From a checkpoint of a small contrastive image-text model.
Model: 64-pixel images, encoder arch vit, encoder norm layernorm, encoder moe expert_choice, encoder num experts 32, encoder patch size [8, 8], encoder layers 12, encoder width 128, text encoder norm layernorm.
Training: soap at rate 0.0034, 6300 steps, batches of 128.
Data: trained on regions of photos with short descriptions (Visual Genome), 101725 training examples, 7.9 epochs.
Rows from block 6 of the image encoder, named by matrix and row number. Rows with one number belong to one attention dimension. Each number is 500 + 50 x the weight over its row's rms, rounded and kept within 0 to 999. All counts start at 0. Numbers have three digits each. After the name is the row's rms in percent of the matrix's.
# q: attention query (encoder.blocks.6.attn.q.weight, 128x128), inputs 0-127
# k: attention key (encoder.blocks.6.attn.k.weight, 128x128), inputs 0-127
q.29 084:458462517474528457519577511491567521402507477480531442439571471545484527556503432460502519457466527453442411568449449546466485487408456490494498472522563511510590621503476503556563546621514600524493533447547518513525405536486503572565587586491463563510585469541610498482498458555473421491491507470406472526529535441500408476466551512443458486448455464497502512603469506360436479536513
k.29 092:539532495519433428541508448462566495515475499419503492484504441517499532425631441584535502482498425512462534426438488570492524542542486542537487493481498487469469512479494596537541583602442449490438491595479581498467454415479535482618472494488478422596492484483440504552585463471553442509474530534513455501467500508609558420497524465487443445518623530452555484380481506535506543622434
q.30 108:574499546477478562534486514459498542553548522538407496550504487452519373519492422484516506399469466447538592453550554429438515542485504467457485493431519529502450551487507530533466446501555466461554500574368549529542517459508523358420446573474409549517490504482452556572517539530570549523563589480541525407560456553514498436507450459550554415535564451519419535449528491489536600549531
k.30 106:537528578568433511492464416459551472476547433566521463518560435495508505514487478535501466470448397494551600536670508448512459478453482481451542415433562577461519549476531577541472461498488505510461512563547491505415506497636455504405527556535469523554535557484491568466546504439572585458432486488415516512427565442617484473574536487543545532527508514460551482515561507450562542523449
q.31 094:482545501483515567517444464516562547560521464450511459469542575447507520442450603426438522518518538571569517463557501363439468505545488548484394532397550562469647514438518534494500522584399486511474434588450427546455488458422456553587461518474444566566564500514542522538546465500530499509469460481540541458540519491415461429464449511494442561487505502517563418521506456503467436556433
k.31 096:532468566476525500581421472488470571471352430452505417550491521563450483509542494485555454438466499507505556492498596557452425473528434515450497486480455560452556540493514600471435516465567472444489495658472609510496431537587473486534566461451528549568550437481496547445520417573522503484417480534524470452497515583515504505436480486370469515550494484487575550524506429519466439537454
q.32 101:517532503374530516516495522465504507480483520573384431528519569571476479518474584459478514541445442425432550446500518515422503509540451511425463585420447497541520485593470526498476595555459555524431468463522512522480496546466486495493529547593553553545378569445509526514535618533444451516497551507533468500530457525515425531580463483530489457499394496433597552547529513382495530518379
k.32 083:514431473474518515494547544558471549436513442475474499513465532622530515491479501495476474398492462521499435509461541497514497418506550557544564397537520491522499549532435417426440549502462450562452541532479540457588471480579339479517604549474492601562405558544558498424586396508446548475420476489569512512438560555488520517512436564497470514488449466565528468561561553529436511452464
q.33 099:568461510468432488432518584506479500445478448498418409508547563477480432504535428571424482529427501619485461496480460484491595460478557474496520508504468526531447462495472510624448439513503534474510502537513524485495435517516528494370560540501486531446486489431498462510540481476442510505416548645457509509531473534595559543626451498435570500578551472556575492635473505472592450478510
k.33 097:540495489463485521517499510539435528457514498464451532527463654517620499558526429489463485428395510628455451501553449380458521661427466461512498449548566500499559551576471561448442532521558478455531522518531437571503417452462488459473500482419567576483487577477481405459453482521472489499503444480485457522516460533457488497511535461476529570598476503585526600536500532544537531491504
q.34 090:449409484488547491477558441469473418528515497462556450535562467423442512484566404518612441486479503458466559441530520498476473510469550496490526506482585420538432514480582529516523427428489484483476494551526553507506587455522402528516454528362478463472535490517520640447482526513501570485497554562380532518515563548542532477517617529491617499473463538512508554499476430476487394520599
k.34 096:472494514544500487376426509476525516491557536501463489490452522506452402590477438473534511416455626522521500535529456525505522569517506451610424494572589451497515570566550410469583526530515527525502490469509421487362493538574396490546454448558528393482540534500461596501504448513468486563537579471464462504532416514501488610463401598542502453501498447541526487514533512497556482472498
q.35 109:528485462627575487582501531499518532515547530522547431537462419536535439415500458504472511550497489448556448496409493510474431506596394517423555509499492394483557473541481472434516528450494599599561536473513520564521567553464464488595511569576498422492488451528432531558459561517462464543547421457555560571535462512480542508375502504503418452412509464431486526521572471527479560477538
k.35 099:473480605561532469507444489433518540507513532503541450471606388490450495489515426565436430500502528431441537475515560518506442358528549501467492444524459527468506442533527552466483568417557521493525489544509464539587565566547520481487477539467539464497451534511458651521533579427540521471429486516528623535512570441505497434489540554526516508547603485368450554504501508563547436513559
q.36 082:666525427479508513506458512571478545458451574511418386489510472480468485551516536474447495480459436544531538606495481459522513513518464460508538443437523557397486514536514354583465600561463474438482473466453497496518568468548479467478504541549526524578397516463579508517543492524506515561405494573483545495571468561492403451508590493602564469512550510459491538531488539504596526487451
k.36 084:652483503484517529607444565530538423542559505510560461574483481477547471399454550423416457466410516488514517454460506482468493573480499552524410382443492491547535474420413444497577517484412483539538559497428599509542498516453559490442439430432473587485439504523498460466571455542466457507494442535459453554582509527481506515586548535448508496472442496491525537553564584476444466537513
q.37 107:536532537490438468385407487541465465490417453465394519549451616560486515514505607526472547475504510548528505548492584475434529464472462418391522547454517493470419564557534606543463485499417602466395561517482478523457494477457465548526502544472503405509450550472582578479478593502431467452583506535504476504564472624503492541521524496581513438496475468468459458512487465455438499508532
k.37 095:543532453453572538528531557502518552459448460501600461577428428497518496443400541482539523490506451495405464444528538390517544529496449568552584489526438495454459483494544514452557414423467520498496552560464595478492498400528558535500515439545551450566501559499536506458463587467564537442482477538537530566498546465482463435579476533513491554629451474526543505432405640463475502507572
q.38 103:563566472471438533587440533589465547573537489500493468547461538513529402535562527505527538391452468486472524491581490477521446505409517444499421544477588467488539482437525449388533535543531568547537569561492422440466453531478502495485483496531507427537478477458423508488535538536571492578554542508418478487594552533429515362541474544463461435487492626572561443461451428469535507450506
k.38 098:498472516438499505466482534518453568527475533539509458506536475474481477529481468443486509569527512468513404426473459547445441466512522469539506559476593536434507439397507494480521450516517502561473397631526504545562500423561496582510545598495464552585513509441481481511626615532505437511543417455461569473586573488347483420414529508510492503603528427569524491470441486493480530456511
q.39 105:570463521525498541419506445501533382582484535457492461436539463462385557518535465488399493525620501494586512471467437543473428514425596487582460374541444477540509479434512504498424468429470552453444528485437534525592507550477519551550550432571523503526461427501474516520588537505530570478464490450558507401477511473463493448468512410446491431496486543507536570485410491445571503547489
k.39 088:439639463479515480527501502451478394424452451512550491435479518428538557430481514447403463513474482448505481467453505594450539428493504434524415473604479510445492527534498505570554431468494440547472636446531538456589567547529491527527512476459519532463516413514552424536439564497564449470511521399449500536580491490489535479446599440564519500509506462456505596500536619489550534531512
q.40 108:446484485492419544459478447523571463523563516577548528499441565374458434533515471440555531451473504532426542407512510509526371437426524543556442579437504496450491573501515502409556500494427464476574450561560511483474508410566526479512490503477593510539409552561595458570535562556553457508470479476434433526495580503443464522554542557501422426500414542469437551511487483545449493530506
k.40 097:523421408482495549478507494496461450503528490457429424586609497578499561504452487402440477556478555544442512574450472536508478404516464569602521427545389519523464559537457507534523537508544509492543523559409456532473479437522476588566498433522499483521395515446435497575584468510507561458505488485492446630529516521481608593493476535583481505527539427455512466539450449565521456463504
q.41 107:483477530547541457503599459501389568377434541491460439484510486580477520536520541523460461512483540450519449495560548438424539541500450514470508471474486432523492521411499522485428504577467526575474528427543460399571499542558462525494513523527556513500557537492541379487564414551447518562551391542579500463576390472534613488502527443573488522462524545425518503462536608477568519464473
k.41 093:493545531490407489483566567538458576522538504573489562524417520436533491461413507563552434452516478437424449489520577624565560576471544498534518497451448458516598415473540522505446424524372457520446501504487463536610534575487404497485586531544458491471519514487481507447497533431420482536457519537480491467458570559511396466494541540481432543463488603539474499496521544580511486439426
q.42 098:494517407624520498494460444513437437473504567459419523440543562555521545593533544512542478507478539553524479542474454418430517481503512566449485401449478465564593518509486480507579526545474513522494565553417555402509466474465496536531509509513434406553480535441492535506478400458437562394545491581570473461466435515476499436422578564454469575601518526529474538493592517407449503509506
k.42 097:527549548506556530472577497422444523540429466504517464461475424487518417531571513499522522470602483571474451496512505443600556483477442382513456535551485479516506569551527430487569540448415565445407446517572532401493527533510504529470473556373540478499605438503495437477507586499539467519448507522555547583495540542448427459479421463463468528435448550504530485453522593452619482508546
q.43 098:463496460529460451532573518489510597470539522514499410541564490479431507455502464533551560474501504516348491477518476454422473487469501553460461511550441552569506450541547476387561470525482532518526435428561479536493528516671557522474408494557502550470547517465478507431599518575507413558469582400492514556605520502459483513569491423530523475568497510460466490401560565508423497523473
k.43 099:442442465439517603491452466543472471547477448477469632515536478522541427521526421473560478466527472408481449540385442515565474531466520449477567526488606465460487566492478476459510441469486442581547455459464434556414519562454382488504526492531348455460562547588464490442518555554579556493506468563523491471534552554538562580450558524504494542535518506491432491580485518456453475496443
q.44 098:541518556421539399495507448496398450447429467483417584506421570498555560567483576431556533447452467492490465582555543452382600495447512456517535463432442504500511612468535607464512488517454449454446555510474507504558567481456503519502522548467483501494462565649568493422478451462499493495511415486549497506508493522508531557491568477491543509562465438562457541484550561533455432492584
k.44 098:574439476528540519468652508447406532528477452490486496437420505525495545472491623485579566461582544520530484509542545357548627514544480459586490469506420530532459453572521495515461460574421495500516518474411513513422510452474520438509428452459536505492550474539518451412509515468574466513422545532553489533483490460549488482480475516501517544536537466550420463516509572430473519393391
q.45 106:549377520605437439544485487511527576505473482469532493531622416524504467464464462489515403528407635483488511526525610474494570496460516435498500461520426516519553557478446503535577447531482453444530602501475610484559524583437563495524516459383523494507487519498407462525446494563408463461457561506553495441469512488550514487475423411474471474467495499549530480466514536481505479408584
k.45 111:458520473592499504472491471481510514393469488404479538437425508540557436543512450599495436490527531517534581643486542485484502540415461391504543547459534533570550540515516562513535466523434409403523547479522499488472506492505499432474545503489410506491529503472474513501563534488447521631543490510590487458410540563482489490490563466436548411524567545638527529466536539471403500429554
q.46 093:569419417463593511427501499385473503382459530379493523493420561471453553515474522544513501429479485503486526587458558453488523516437485511538582414566493441401460502587520330568525477454472526494488458508475555561427492463466448547497448558472498526443511476480513599506460474425523492571472505595498499521463467457551561507540606558531530554490516462494481495442518499526430492462514
k.46 093:490546533577532599509558484512486541552499462544550455491473488424451490445571561539493540505367479573514557512489529445516501564474474541465423462387429471558482501513489401560511569432491561544473456471551534441502512535572497516499436436566612424442523515498552613532503544463408528440434593546487530442518506514536429476553513630436502503526520435421539520446492511444496558531489
q.47 102:458467498465495493568545475497507471530529517525446556538560466562485531548590504540453532477520553513456475498504553536479428445566510422469457501580469477522430527448438456538523453424466558475476483456459478521538401564557404584499455511542565491519365563468571417560488596458543408449509567573456494483436495498471521469524398436558586441563490454396551483552486455546472507546385
k.47 107:535493476552595448575564485493492396486439516573501457573580461450416556512482432517491411547495389431443485540486509596462508448540479527473552521504416492461494498450529517585489459502587390463500526428467490443558468404601449568515614565587506540454448545454597512458498488466480487532542573538505537477470552534487550528490477463440512458528523443497494439501503476533570595548458
q.48 108:543561568497345478534452466594445474480421538500547535494474461423436550579505483484486584493450479478507471413591538531468520470479457453452473481565430414485540548533452514548509488461499499490509538434499425458480476420493414435426454495575577571574520609510516487416438512539526543515584517379449567503489464513481536498506496487475533540528608457488433425496460528582501545534562
k.48 102:581643606495542516406471410433460519507500397560495411570502544553462469517547492491514487527568473533519622496496505534533473498456512560421536478571549443471569583538450581452505501456505515647474553509505484565540542439497474433499558557553456501524417437514520523557449588484525538476552423443443492479471419417458488449532537516502532546475435531537513499484520517451472536425516
q.49 114:510594476481498444490546504597524463425458524513502451535445560454474530482503497471514595564504530542507566439475460586444532472539490456519479581502426528426535475494480438559545502630548522479495520432578558634505529484480471504537527470491421609467433516498491516502504500570484472553598527461402563367515498552443556465506421442563417540511608498574518528495418451508501466492464
k.49 105:487561561414508525510508529421466501509532487468483439512569401423487480477484395584498432461531436488521445447531506524520438511496498527506593516453524455523534526562584474450495549507526494474460476578488496520502511509447461511499615528396448496458378501617595545419535549470570469473442443445484487445418369459513577522506385475482524510513503517600578491471421520476439505462534
q.50 103:438477616476557467536493433480383502525505488411629486516511511497498565471557481599573461495497539538481529490564516465445407565510490513467448473506485411496490473579527497488482526542443546464492610414478480547414493503558480539549467468569548551562456498527535581535502492489482526537501419457476429556431555307594536469533489482463473482533509490500434468488413454472448547543464
k.50 097:545535573443520466532452546523495510480558510485441577536434598454557537463530496497425518492416461498550515513487517528553461473496487477497495504546599481383441544487490454458450491497459491506538548552668437426443470497453580531461534379525471542510522477442576457488488481492409473548520470531443557426433477561493531424543517521551590586604460526523513413501366496480520448461480
q.51 114:447498373524505531588431477505466478460567441456404560534502490474426466448564513475497538500510602483412520544577442398473571464520516511484430501543529491556559556529480547481450514517447439540516529566485471535500518497538550516515584480467487481473545521561451488496447357488523528529565437461477563517360469526553537475435491461450457512474504433498340446462576590476542524547494
k.51 105:650473543526566439493519533497551470497464454506570524530507525479522467515416502538475551455508565614472492475498485433453414495526561526469408479523501408558545572429444553499504473472519549575414559503525457451510460363512531565493507511589472548523458424556499535491452500492546490431506514502515501457423515528359434479569584487407462572423434469474493411468444480564455514505498
q.52 099:451432481519518608466502536467537547469494576400564398461438516430380568532462548553488498510591524503437510518464450479479519584576568522472535450491442410523498429562566485418554545551435492539570481615472502554542508491500532563534512485419491430439526481478525550566542551451532491481501564409498545540472464472417522586448512543499409431411505500500481491450519471522520449447427
k.52 111:486461437502442541496575564447567546493470487455502472544427442493557434391544543583451435443528470375443506457476557498505473496453462563545516543494519548432403431492456501422551529592368496465424519534468494485399463481491574468519535556461442548481498503523471571418522480530476571555392507501495542487451470589498547495447562500459469508417486408481502409556486505570514565506504
q.53 102:572542529497504563410423462517529404512590541500547457476461562532501554532528550524460512543532514415565542460419522566563485495530529526479550529430574454471525536562565517449418572529539473435531521452481464477571473441454407460492513483571575457488542477496542459483511499485497381483565525493544399583452485488405475535429507535527597562453545401553539426551489435491398505418475
k.53 097:461478478499433581487410490465457572538546436468454468477595563612589501461489491479524490612498526518516535477533536512477541419480559527482443487494527492518521423471456426427458512570616416598529501569392510576427453456533508464455524485553505461470532480519513520492476483482478516525445518497415505441531491463575572419650582531524520518550451503545437444551534438581546499485435
q.54 114:470508492458439447559442559540593460441504531468462503469594441488551533474541547464454513470504428518425462560543454605460432571494512488608540408559533433568413450528476433564526456418570556564440559498454537446488422513543493463468591496474633497498497442490492505445494557480457539448515449538485480433644510522546464472466501499437513467438505464568519453528493506491574562557465
k.54 108:552499549500524487475515477492472507565454483518523584354438539430507534513521460444572567446569465465474425557463447516566490520547530501579495463504437571545442425483535534646639387430473592451576529540477493492512454514520599483442447500492514539521543574470496569501530511467451421470514550497535390526487450480441545557468535480495620488494524487475483501570494503502483499595472
q.55 099:472434529527571575505520477384494506538537523498531507446484474501510520531531555517481524517544477414439479525485565470520497500547428514551488521416573526455407439525460552532419400370436523528436563524502547504462524540517491473568543456529521481474571445581523432420488421506473538566513476533644455493436534354568517415452524552473559539453531486543524464406553548588476499495489
k.55 100:460472464509569525572440492528478509605505547593487552459452648518641516503444553502440465482512454504539502468493492491578575486547582524512507447539492481469439455531426459489509525473554525482557517446496417412442491467583457500460433421498493487513491460477450435631528531586384507546532488571530454513451558503483363509551524545484453520462408486429485463488519505527546469503427
q.56 088:543529399563435447496574421564469509591510493529587446519442469476506503505476377496516473505525597447487537509460511529490521468488486516579453458551540466508526577457418455485477477490495528551539568457462494543512516444448408456470522385633471587491504516611449500566484538596522537513558493554445475477415537373545495477539451508445480456409568488497573479542498500556535587498513
k.56 081:523585527535652509432436481498461455454499586528563438461543603506519465456508485417485510601579479554462546463476473549607467565482549489573541392538548457571609484450529436490533490569540507470515495514579468409472511526511445522452499478498408550472423500474503407540508566542575467535513481429506517554441451454446477461409526492527450499473519529488502438478468605478456549531520
q.57 110:580497623566550470570464573553434560527482443536499439529405402364550465518512521446599463543450519471547490489441494467451560510498551483497507492515507443482504531511562474519523514406558481454522495507604483522534583547542473436440420536601458554455507519502414435416506416511475560468544486556472445389520557511498466442563451493569455461550514471538545565479526432477540482496556
k.57 107:569487380465467482472471452500474532458464518527533474556488385527485486558501470514469494368513506535404482538521515583505553371579467586496504528457603465535549456492479472503552562578483500631456485478444486483505491552485489475532495528420538530493513457475497485536541527578567429491487557584470418481505530439591518461459460433570534402537522514492583639449549495558557479512490
q.58 091:463594511539544487524572534510395451460460546485504463465505538464505517502466403519514587475496528565518525458472540548606565547494417497457579505552484546590527520507484543537478546444528529478532486491502401563588523376511494389520437536443542507542462538432500548554451544461606512585442487500379489577406457443501547548499468538498472553502467429486495515525389541478523565579548
k.58 095:428559487479424554486445503531517567455496404491543461521546511517550456465534568454591608477447573495486466514404537504508646488523474553457584543592547427415558514407474539479466548540562530513553543453593599472476570504403477376504530550529479533463519635454516537565453501468459434503520572527448509457495545507497502471496491537530425509524494498467528442472510543470463551532479
q.59 081:442488471515462549492475583478476486559546537487564498479541554517508503564561493546498532510589488517518490477586593556481460627459560511401448442564456524496425500542480543454507476515429467446586529577452499556470491463451434480552473359500444528482532499494499607455392503466542577485535399493504493465482504520551551544410470598613502477532553548524428550574406465492503538471541
k.59 092:469494481511427503423530492463501536481400471465554536585430569521454403440534533573517490479483420463538511461520518439581482499490468561552536617488489496539531481514472527494462501525459548476447590481494560523457395556412540351456497527414389538469409480440478525529503559492463596416530452471455533503430562537547521448452588518490450433470469439489456442552514454519471535413514
q.60 100:575462477548461431501540547568489599493488543482480495599493449530553522574507474532437498551528473530505532436498492445603432526472504526440474543521442620541505404502499460572571501423487480478550462510438504514437462484540535478440443525486439488546451563465514418466557475557403513521590491474476468547470519574432511392536433557454563410477496546520638478563515412436440468461546
k.60 099:457488519588424426449444570494423537557503473533462497568486519560527494455546445475462496548554477453462483494473409509451521553512502437537525393496578541511532572573505597477416575479479397583496485531467524498531505443446416489479491513503511472531483515558410499423480498544409476411564468553498385567548498460463555425537486509541580547593551609559454517456510495492428474512412
q.61 091:444569519444468570445571449455447514487458553494415530538671449514541488449486475524526468520508496573477425373494556417586417497440476505510548551595493446490578530547432500539494480494572493421535524443467539459451590464444495518536446428479513529464498606592528489563536498478512477483497535483436510492562510547560431457514528455472457551592495482520418574531583430449491521492535
k.61 080:495594498434495470453488456512483533516468477493423611503538501494476533499594435490521521462454515596564566523509474403567467464479492453453507497568529444573540587543620536475552555469496481467472468493534510483396506519511439524567547547422560458537536550543546378458564580482580534580414418472462488420525414468580567464466512540449553565553530522566508436489559548474517511508557
q.62 106:527516539467475617510557535445422522453517498465564511522429547440464530458505505465451527581561525446524486516437525432506452470557506417444466573526428470575375503434536493591474473505547516488507501562502547507516482562533520506556575584427424498448451457578486459560573430550532499489425509414496614517446517559518510630454421457454401473441484535513438480486559500547548446507547
k.62 093:402446480464519584527490549462560454528528372503437535536397409521510535579529530548468492484454473408390442562510470515492462488518525538367492495472535388544524499524453484490507546494476503509469539544499495465516471518516487441558425588592467506518478513556518622507456426498432460512456466497405521442447548511469502513535472483371439451499471465454472393432515514504478474434597
q.63 096:475501433581575538653493588415448562537471510412413454532484473471510501506519496479509395515522557434461477550482464644487630524483463483591418390484536506530464504519533464448555484487449539502474540529529548497481493430537511498511540614507538605543491503487544575466486481536472501429487469470509448539501466441616581420548534465558532463521515488482555523423550527469522524494502
k.63 091:408525424518515528500550517446524499515536558494564478434528487515598538508445501550473473458512469545521492461500447535488464492633497564539535492497575496516509507500517501440570432546474513423524391473551488424522550499392467495506506564447494606383562531427538419536481485500433465449568584666567468588445447529492502501466529425434530441537525468480480454440421430474523541540489
q.64 104:414599445443417446526601491540449405547441432447501465517464469511570560579505531428516564586535460466484459470355478446528515474426573629577496438532415496518440479544498534414497517544438446487517462539519554502579477518487439520488516423478539531526448539477498487504464555508523459517532540518446591498546440531486584500564594462581506568508487502529422463522540537485511493437475
k.64 109:590536500490465438455460514449530457439591494537510489512551494449501542478486534522472448481493532517438504474550483564395472596407513489445388491481590408442471453481457447416514594459446573506461448446517437504519467466562468610452528539549534495550536553488478559470507450611524393559578567552489412565468484412507543461577562552532490581484508501456501488485461566557545528454530
q.65 095:567475487443450476571558558577509441467449477450479465447457405550513458447587495462488541409575465457517456422558519526466625559500486605480451456472436483479494501440524476431451394452499484547455394553542530519519538443530510489476505448611414486535560567505516491492525534484560536605526532468502581438486437494511489455469476500489488586602459565539627532481508458529511536535542
k.65 104:544494497491514471502528453522506525508566493503537441444558576482520453555463476390530513584429443504479470494521567667539581607432515542465484431460498463578475471527519396570509487561500488541535492564539554508471565377504478540619489546385526526492487534551499487509557466470593492471519539515484423507505578523549468442494522512442556426463545479488435486418506472612424524513560
q.66 115:563491505547488525519474543600510482560509360514487474479448431481520488518500431564479421487503478559565507537489503534455637521497612444467491503522441441587595562488496592385519454472563511534452474497552431527493494535494407505463477459500509490428518578466476555421461511541576505518622558477500596528543546475549472460499450516442484502439588576546539495463409501510501465593530
k.66 113:559525509487508509458618444475397529485513556429559606436515519535524453436576561410454406496492422543441441451478524523649535384500413486488583476456568534452451457498531484576441572483533542545476570501519555525524477492461554436537556565472528440527468500476482500449405489504511475509466592479570394554466500498525492492489511497482578497495575445503507557479533490540507465582436
q.67 095:440474488621483499560533553556573540600611514488380647490474508421555487517542423548483475470615546515531492508473564493479523418549474573481463482526484484577570562560563494501533581453540454430459496549462431440507502495562411414562460429475576532505517459475519479426505494511495460400529462544550476484492512502466588507579545459470467516521493419501515449524521535537507446477447
k.67 091:565429513512462458461394490491527461401516504560486582593571531458498492476574492613550434531607457537574493430489491486489484464500478550501462524516455533465475568489426550430502516414625510521533559450441429496588445582482474492539476557459492530495534502496455409528472470621531544532610527508515478474552557437540543464502451607516483491439479462491421489573490498449560457473426
q.68 087:558532512621569554407521494506480536436556529449474505461437502496497475435539501475504585489554443478422513589518472508502458482451400573496481529504542455575513622501459560570439574524458534405545540466457490543510432483485525525601479487531542529552526517364583402475462561424393553536551503637439466467504562534449526487527478535456501512450464489530512529508509568495510520571511
k.68 089:443428504456446491567500501459521510506476424553503470477501482462477607562499454461345439487558581557501475510504452472440533485475493519453511464472591497508462553511567542490545501410531519513539566466489439466396539500521600460469515570464477487493498546456549446496568606430417568491412441526496534472648600522480582547503533460433498472554471506527550468495568480559401530531562
q.69 101:391460554381520470481525441536536411488405569511493468424499476596501481517428620579536458533515443473539551531540543547519531540502418560562507415515473522377465481405521505453461434518545564477502498455482467419559517422538505486409526486543481409459529464539514465536553518518485451476452489486537482457473517421498454499409530450540471498493492482441546524380440498442525534381517
k.69 090:515583511513552471540543374540468615545476503464505562413536490571497476516428565520670568558455480449536544466505498582589542517509587520476427482562512579480496565596440469483428431456420446460564471466461501487462511486451427544507515394556448499506532462471496460523549503521501591444472476571438525577512489545450478524546461518588480483528495535471518550476460480581511539477561
q.70 091:455489515574506470562452500419526469568506495468548512569530465447563499591515466489579520445453580460515556607591496558478464484554482475529425450558567526365533499474507461520465464489556472497484422571508519439525538542540431431595559523542403528556577423566498479560456417598575407479477449473427528560447564480465462493565534473481517514471479475526508502525456500594518469495406
k.70 087:425464482496458456529442534585530509521485509531596392503473597516448441488544449525486541497468554533503540488437477517508535463487441462535501535479412587431474514489428546382411467522571562474526564578504466568519524511499492578579549478450534480481430528491538493535433458461429506492521576511495503586509513436505459528500489676534438494472461454495456533653490426537551412532482
q.71 087:539426540479506376517596561446485498566511482543492527634513464435517539468433567440620525549506474399585444546468480573524443463524529539561457559536433611474492516505524483531548501591569459542441501512518528543485517443552519530429584458469525533552457459425409548486441473466519500509454403491538535497489470535432473453483518422528414485507442424504506550536521549487541516582426
k.71 090:525452452516503407487444527444498467449497552509500522503450508579569598520564512481595590526442421556501437508565523442406535497452529577524448553503505521481539640400528469363552461497471545482455511488580535441554398416494416507555544483446491512471578496483451381548521508551529517578557523438519507494476511517472526465516547539465449458450462531497568510536429474470569568455501
q.72 106:429483478341536524429511433489555522456530482464500481488483440460456517505512513513564542515537383438528531526490496518425478548542460586476581451553482501588473504464555526572425504506510526515520348466475517571529589548462520442492539377572455506461370519495487492533467539483507496467505504468417484577459518482557455508523522439482597595492477452552460524632460480494452464561481
k.72 105:537459434480512443482482555546472463577585456455498531540559466454546442531450495433583469500511534434379561447530446540529513566450548427476438519543459448480495524531415574520472548501601466493550444533587510611447509455523474506542561459494407490531455455446431536449551391464519549557487527463510559498507553485450462476566556507525576606515578573412577525513426460440508453508512
q.73 108:513479488392435413487416503574442527598538491569475448554456497504527487500477553570552502522471428531557619531461469528477426532443494544467598478508504510544583520443459609538482577527564484444487540515453517575491462459578511501511462481474593583478401444414469505451465480535485490506475450525537538521544518572477490494498548549475518455537535500473416482575463478331470438593469
k.73 100:478456471493563438477548517460457578374524482589499512444422427512537553441500511405448499388525541452376534461512470540529502528517511427491526534498561572422529541407527550469528532379531551487514435469486492530500431523497480466506456442589461463464471504460592512519441540560527633487448541451512492444541454481485420564567461473564475451574500480475563537415523448479576513547486
q.74 102:497462431495479537452532437479486611482499538554528522513502481521509585563553405481484507486488519480529501426601448512548456649447424511466413428351427476537402472473469473458524492539485567466574432498577468514555563505510603429459462419525486526506513520492514468469562483416558543484507573532498598540468559433534490479440455447488560508532478546439528505432533531561511553455569
k.74 111:484522543398555510431476528496497546617595525423426502398563525565434400460543461528494514564429431414476473517514545536520410465548477525495502470431533514546531450579446396539525557529439449495534481553557478418495500453534491554481448451526515513495476488556563583524526488483524452547598536519388476503562476455542477519511469428534428502594570621554500542495526441491484449495534
q.75 095:483502468485475554478461476439556468392476555482441510493450449502536523559477502477433489508521559481432519519466554482387496451466463446502458543471506485564455499434472473571444429474446623535568505445576527494465561477505508391370578534510533470602445462472514485524487486540619569468599558542490511483450527483418537614506551498537526537513487447437563541543492459554539643497523
k.75 091:565456549469450572539478492482465500539575461431462460554526511571390508552580482512583550571408525489572568426444426423541484480547476475495533495508491362603552447554453465537536507584557555513490511483500443503496477482472455440539537551467543528424519528455508497506605480569470490469581471503451529499549491573496598528553504562540468484424530560474587533525527512403540515390442
q.76 091:483526513576547562500460483522474573601483546486523533529547392516432451485548420483393501427473511553424489438588541468570474513514452468462345483496471473497568491528563492417592473497470530439501554468503538520477410510545508541516392563443477457456566530514448517454460466500486440539542531532412540527548468476566468410489445443501477457512521462590562544515600452540532501419419
k.76 084:526483449502479557446538462453482529554408511452546465447554451552488445500554500571475361475520403430501418413524543555520529477615441514554458456437477555460528531470493466640523484491558433454491514483459563376526571450596473410483424527401457482542549508585462478493480477513494536428504529463470538507386530518563459502503503551517479542467489537505423528541452407499512476487521
q.77 117:546618401468586489427396502451514516500499486522529535421489562596525403521599396487540416450547519507550472555448493497498464602431458496498436566434574508495479538455539469468486475459450489461502502531521464438476494463531395468511488601461536449441520516548457464450553511497514462565584534536510513398465468472503464512523560556576484523517454544555461487615444467474504499378532
k.77 106:487491544476389449484497476478571502458488534587612488546574506527429454459575463447399494591494552475572493497532590497575431520574434510516439555480577534492501471493437491537476531566497551450489520487414411568556551547514440587472480488620530538466539464499488456537491466446538549536462537456406408554392414403458493549535471525497520488576466433511511445514487548508505512503442
q.78 094:499385546409475503556470481429465518521573488571526418581457555513565512431451516511570442592461541535577511526468412489509546416439539411539458495532457544508506475424379553480396492467562572500458435438487512531477487494486515528582545466448425486475407498452561466452583523591502552445521475430591525470496414568496464543476491580499495502555550533482444515469460511482583508507513
k.78 087:493577505557435580545549474473534526416481581517497501515494481450520519496463418423504479445417538460477443462520477576535540446507522575469538626565559509469563528454529427500509491471415509537519459545487491449532540498449558519536449493569407500446506421500535428482426464498579437500457548524618471496550464519463499582563454368597396568522471481467522470472476544445620466463500
q.79 097:451576547499529486482517598506579415559451452442513465457492420505382506528480492481497529582500454445506401500443540540413559588558478515576495501443528497453486440495524445498597610485525413500502546563444523534503505454384501494588433561580503465480526492469483418470467617449514478447597488456467518454571439506538524461509463496444464531419542438537533523571444547439494471469480
k.79 104:503480420483431521496528417438517485414472486479574566564466506479468597538464545528563432552530491529574449588512511483557537617400542499470459430457426476493491511511533545540547523485582491496564502541584485470437512553394464466425477508588464616561511436485444459526488518491521461546446448592516469436492521482467588391479563573440558507533438512465516456509497605551502475440496
q.80 099:588555440481571475493494427481469492463489545559597391536539466557518529487539550481544504410549543474460522491469517479503465566565539463425459504554452431433469425434560443527502462548501426507551486496457525410477503622604569564456574472635526565556453472559606509504547522454550512590494573597431491483428512506497509443474462505445430495475483497491492545527508469582476506472451
k.80 102:411476577478498497555481498656481508495379494408529495522522486431491452523496514476517475520452570478516567532503429460521581532488494507473493502509518459507518429490586532528481574553559535489547511433444499591571457448569509533435573498511486486461604591464465442553475431516502496539432524631435481538471599530424433482513640527507422446456546491488535429469444488419516486499533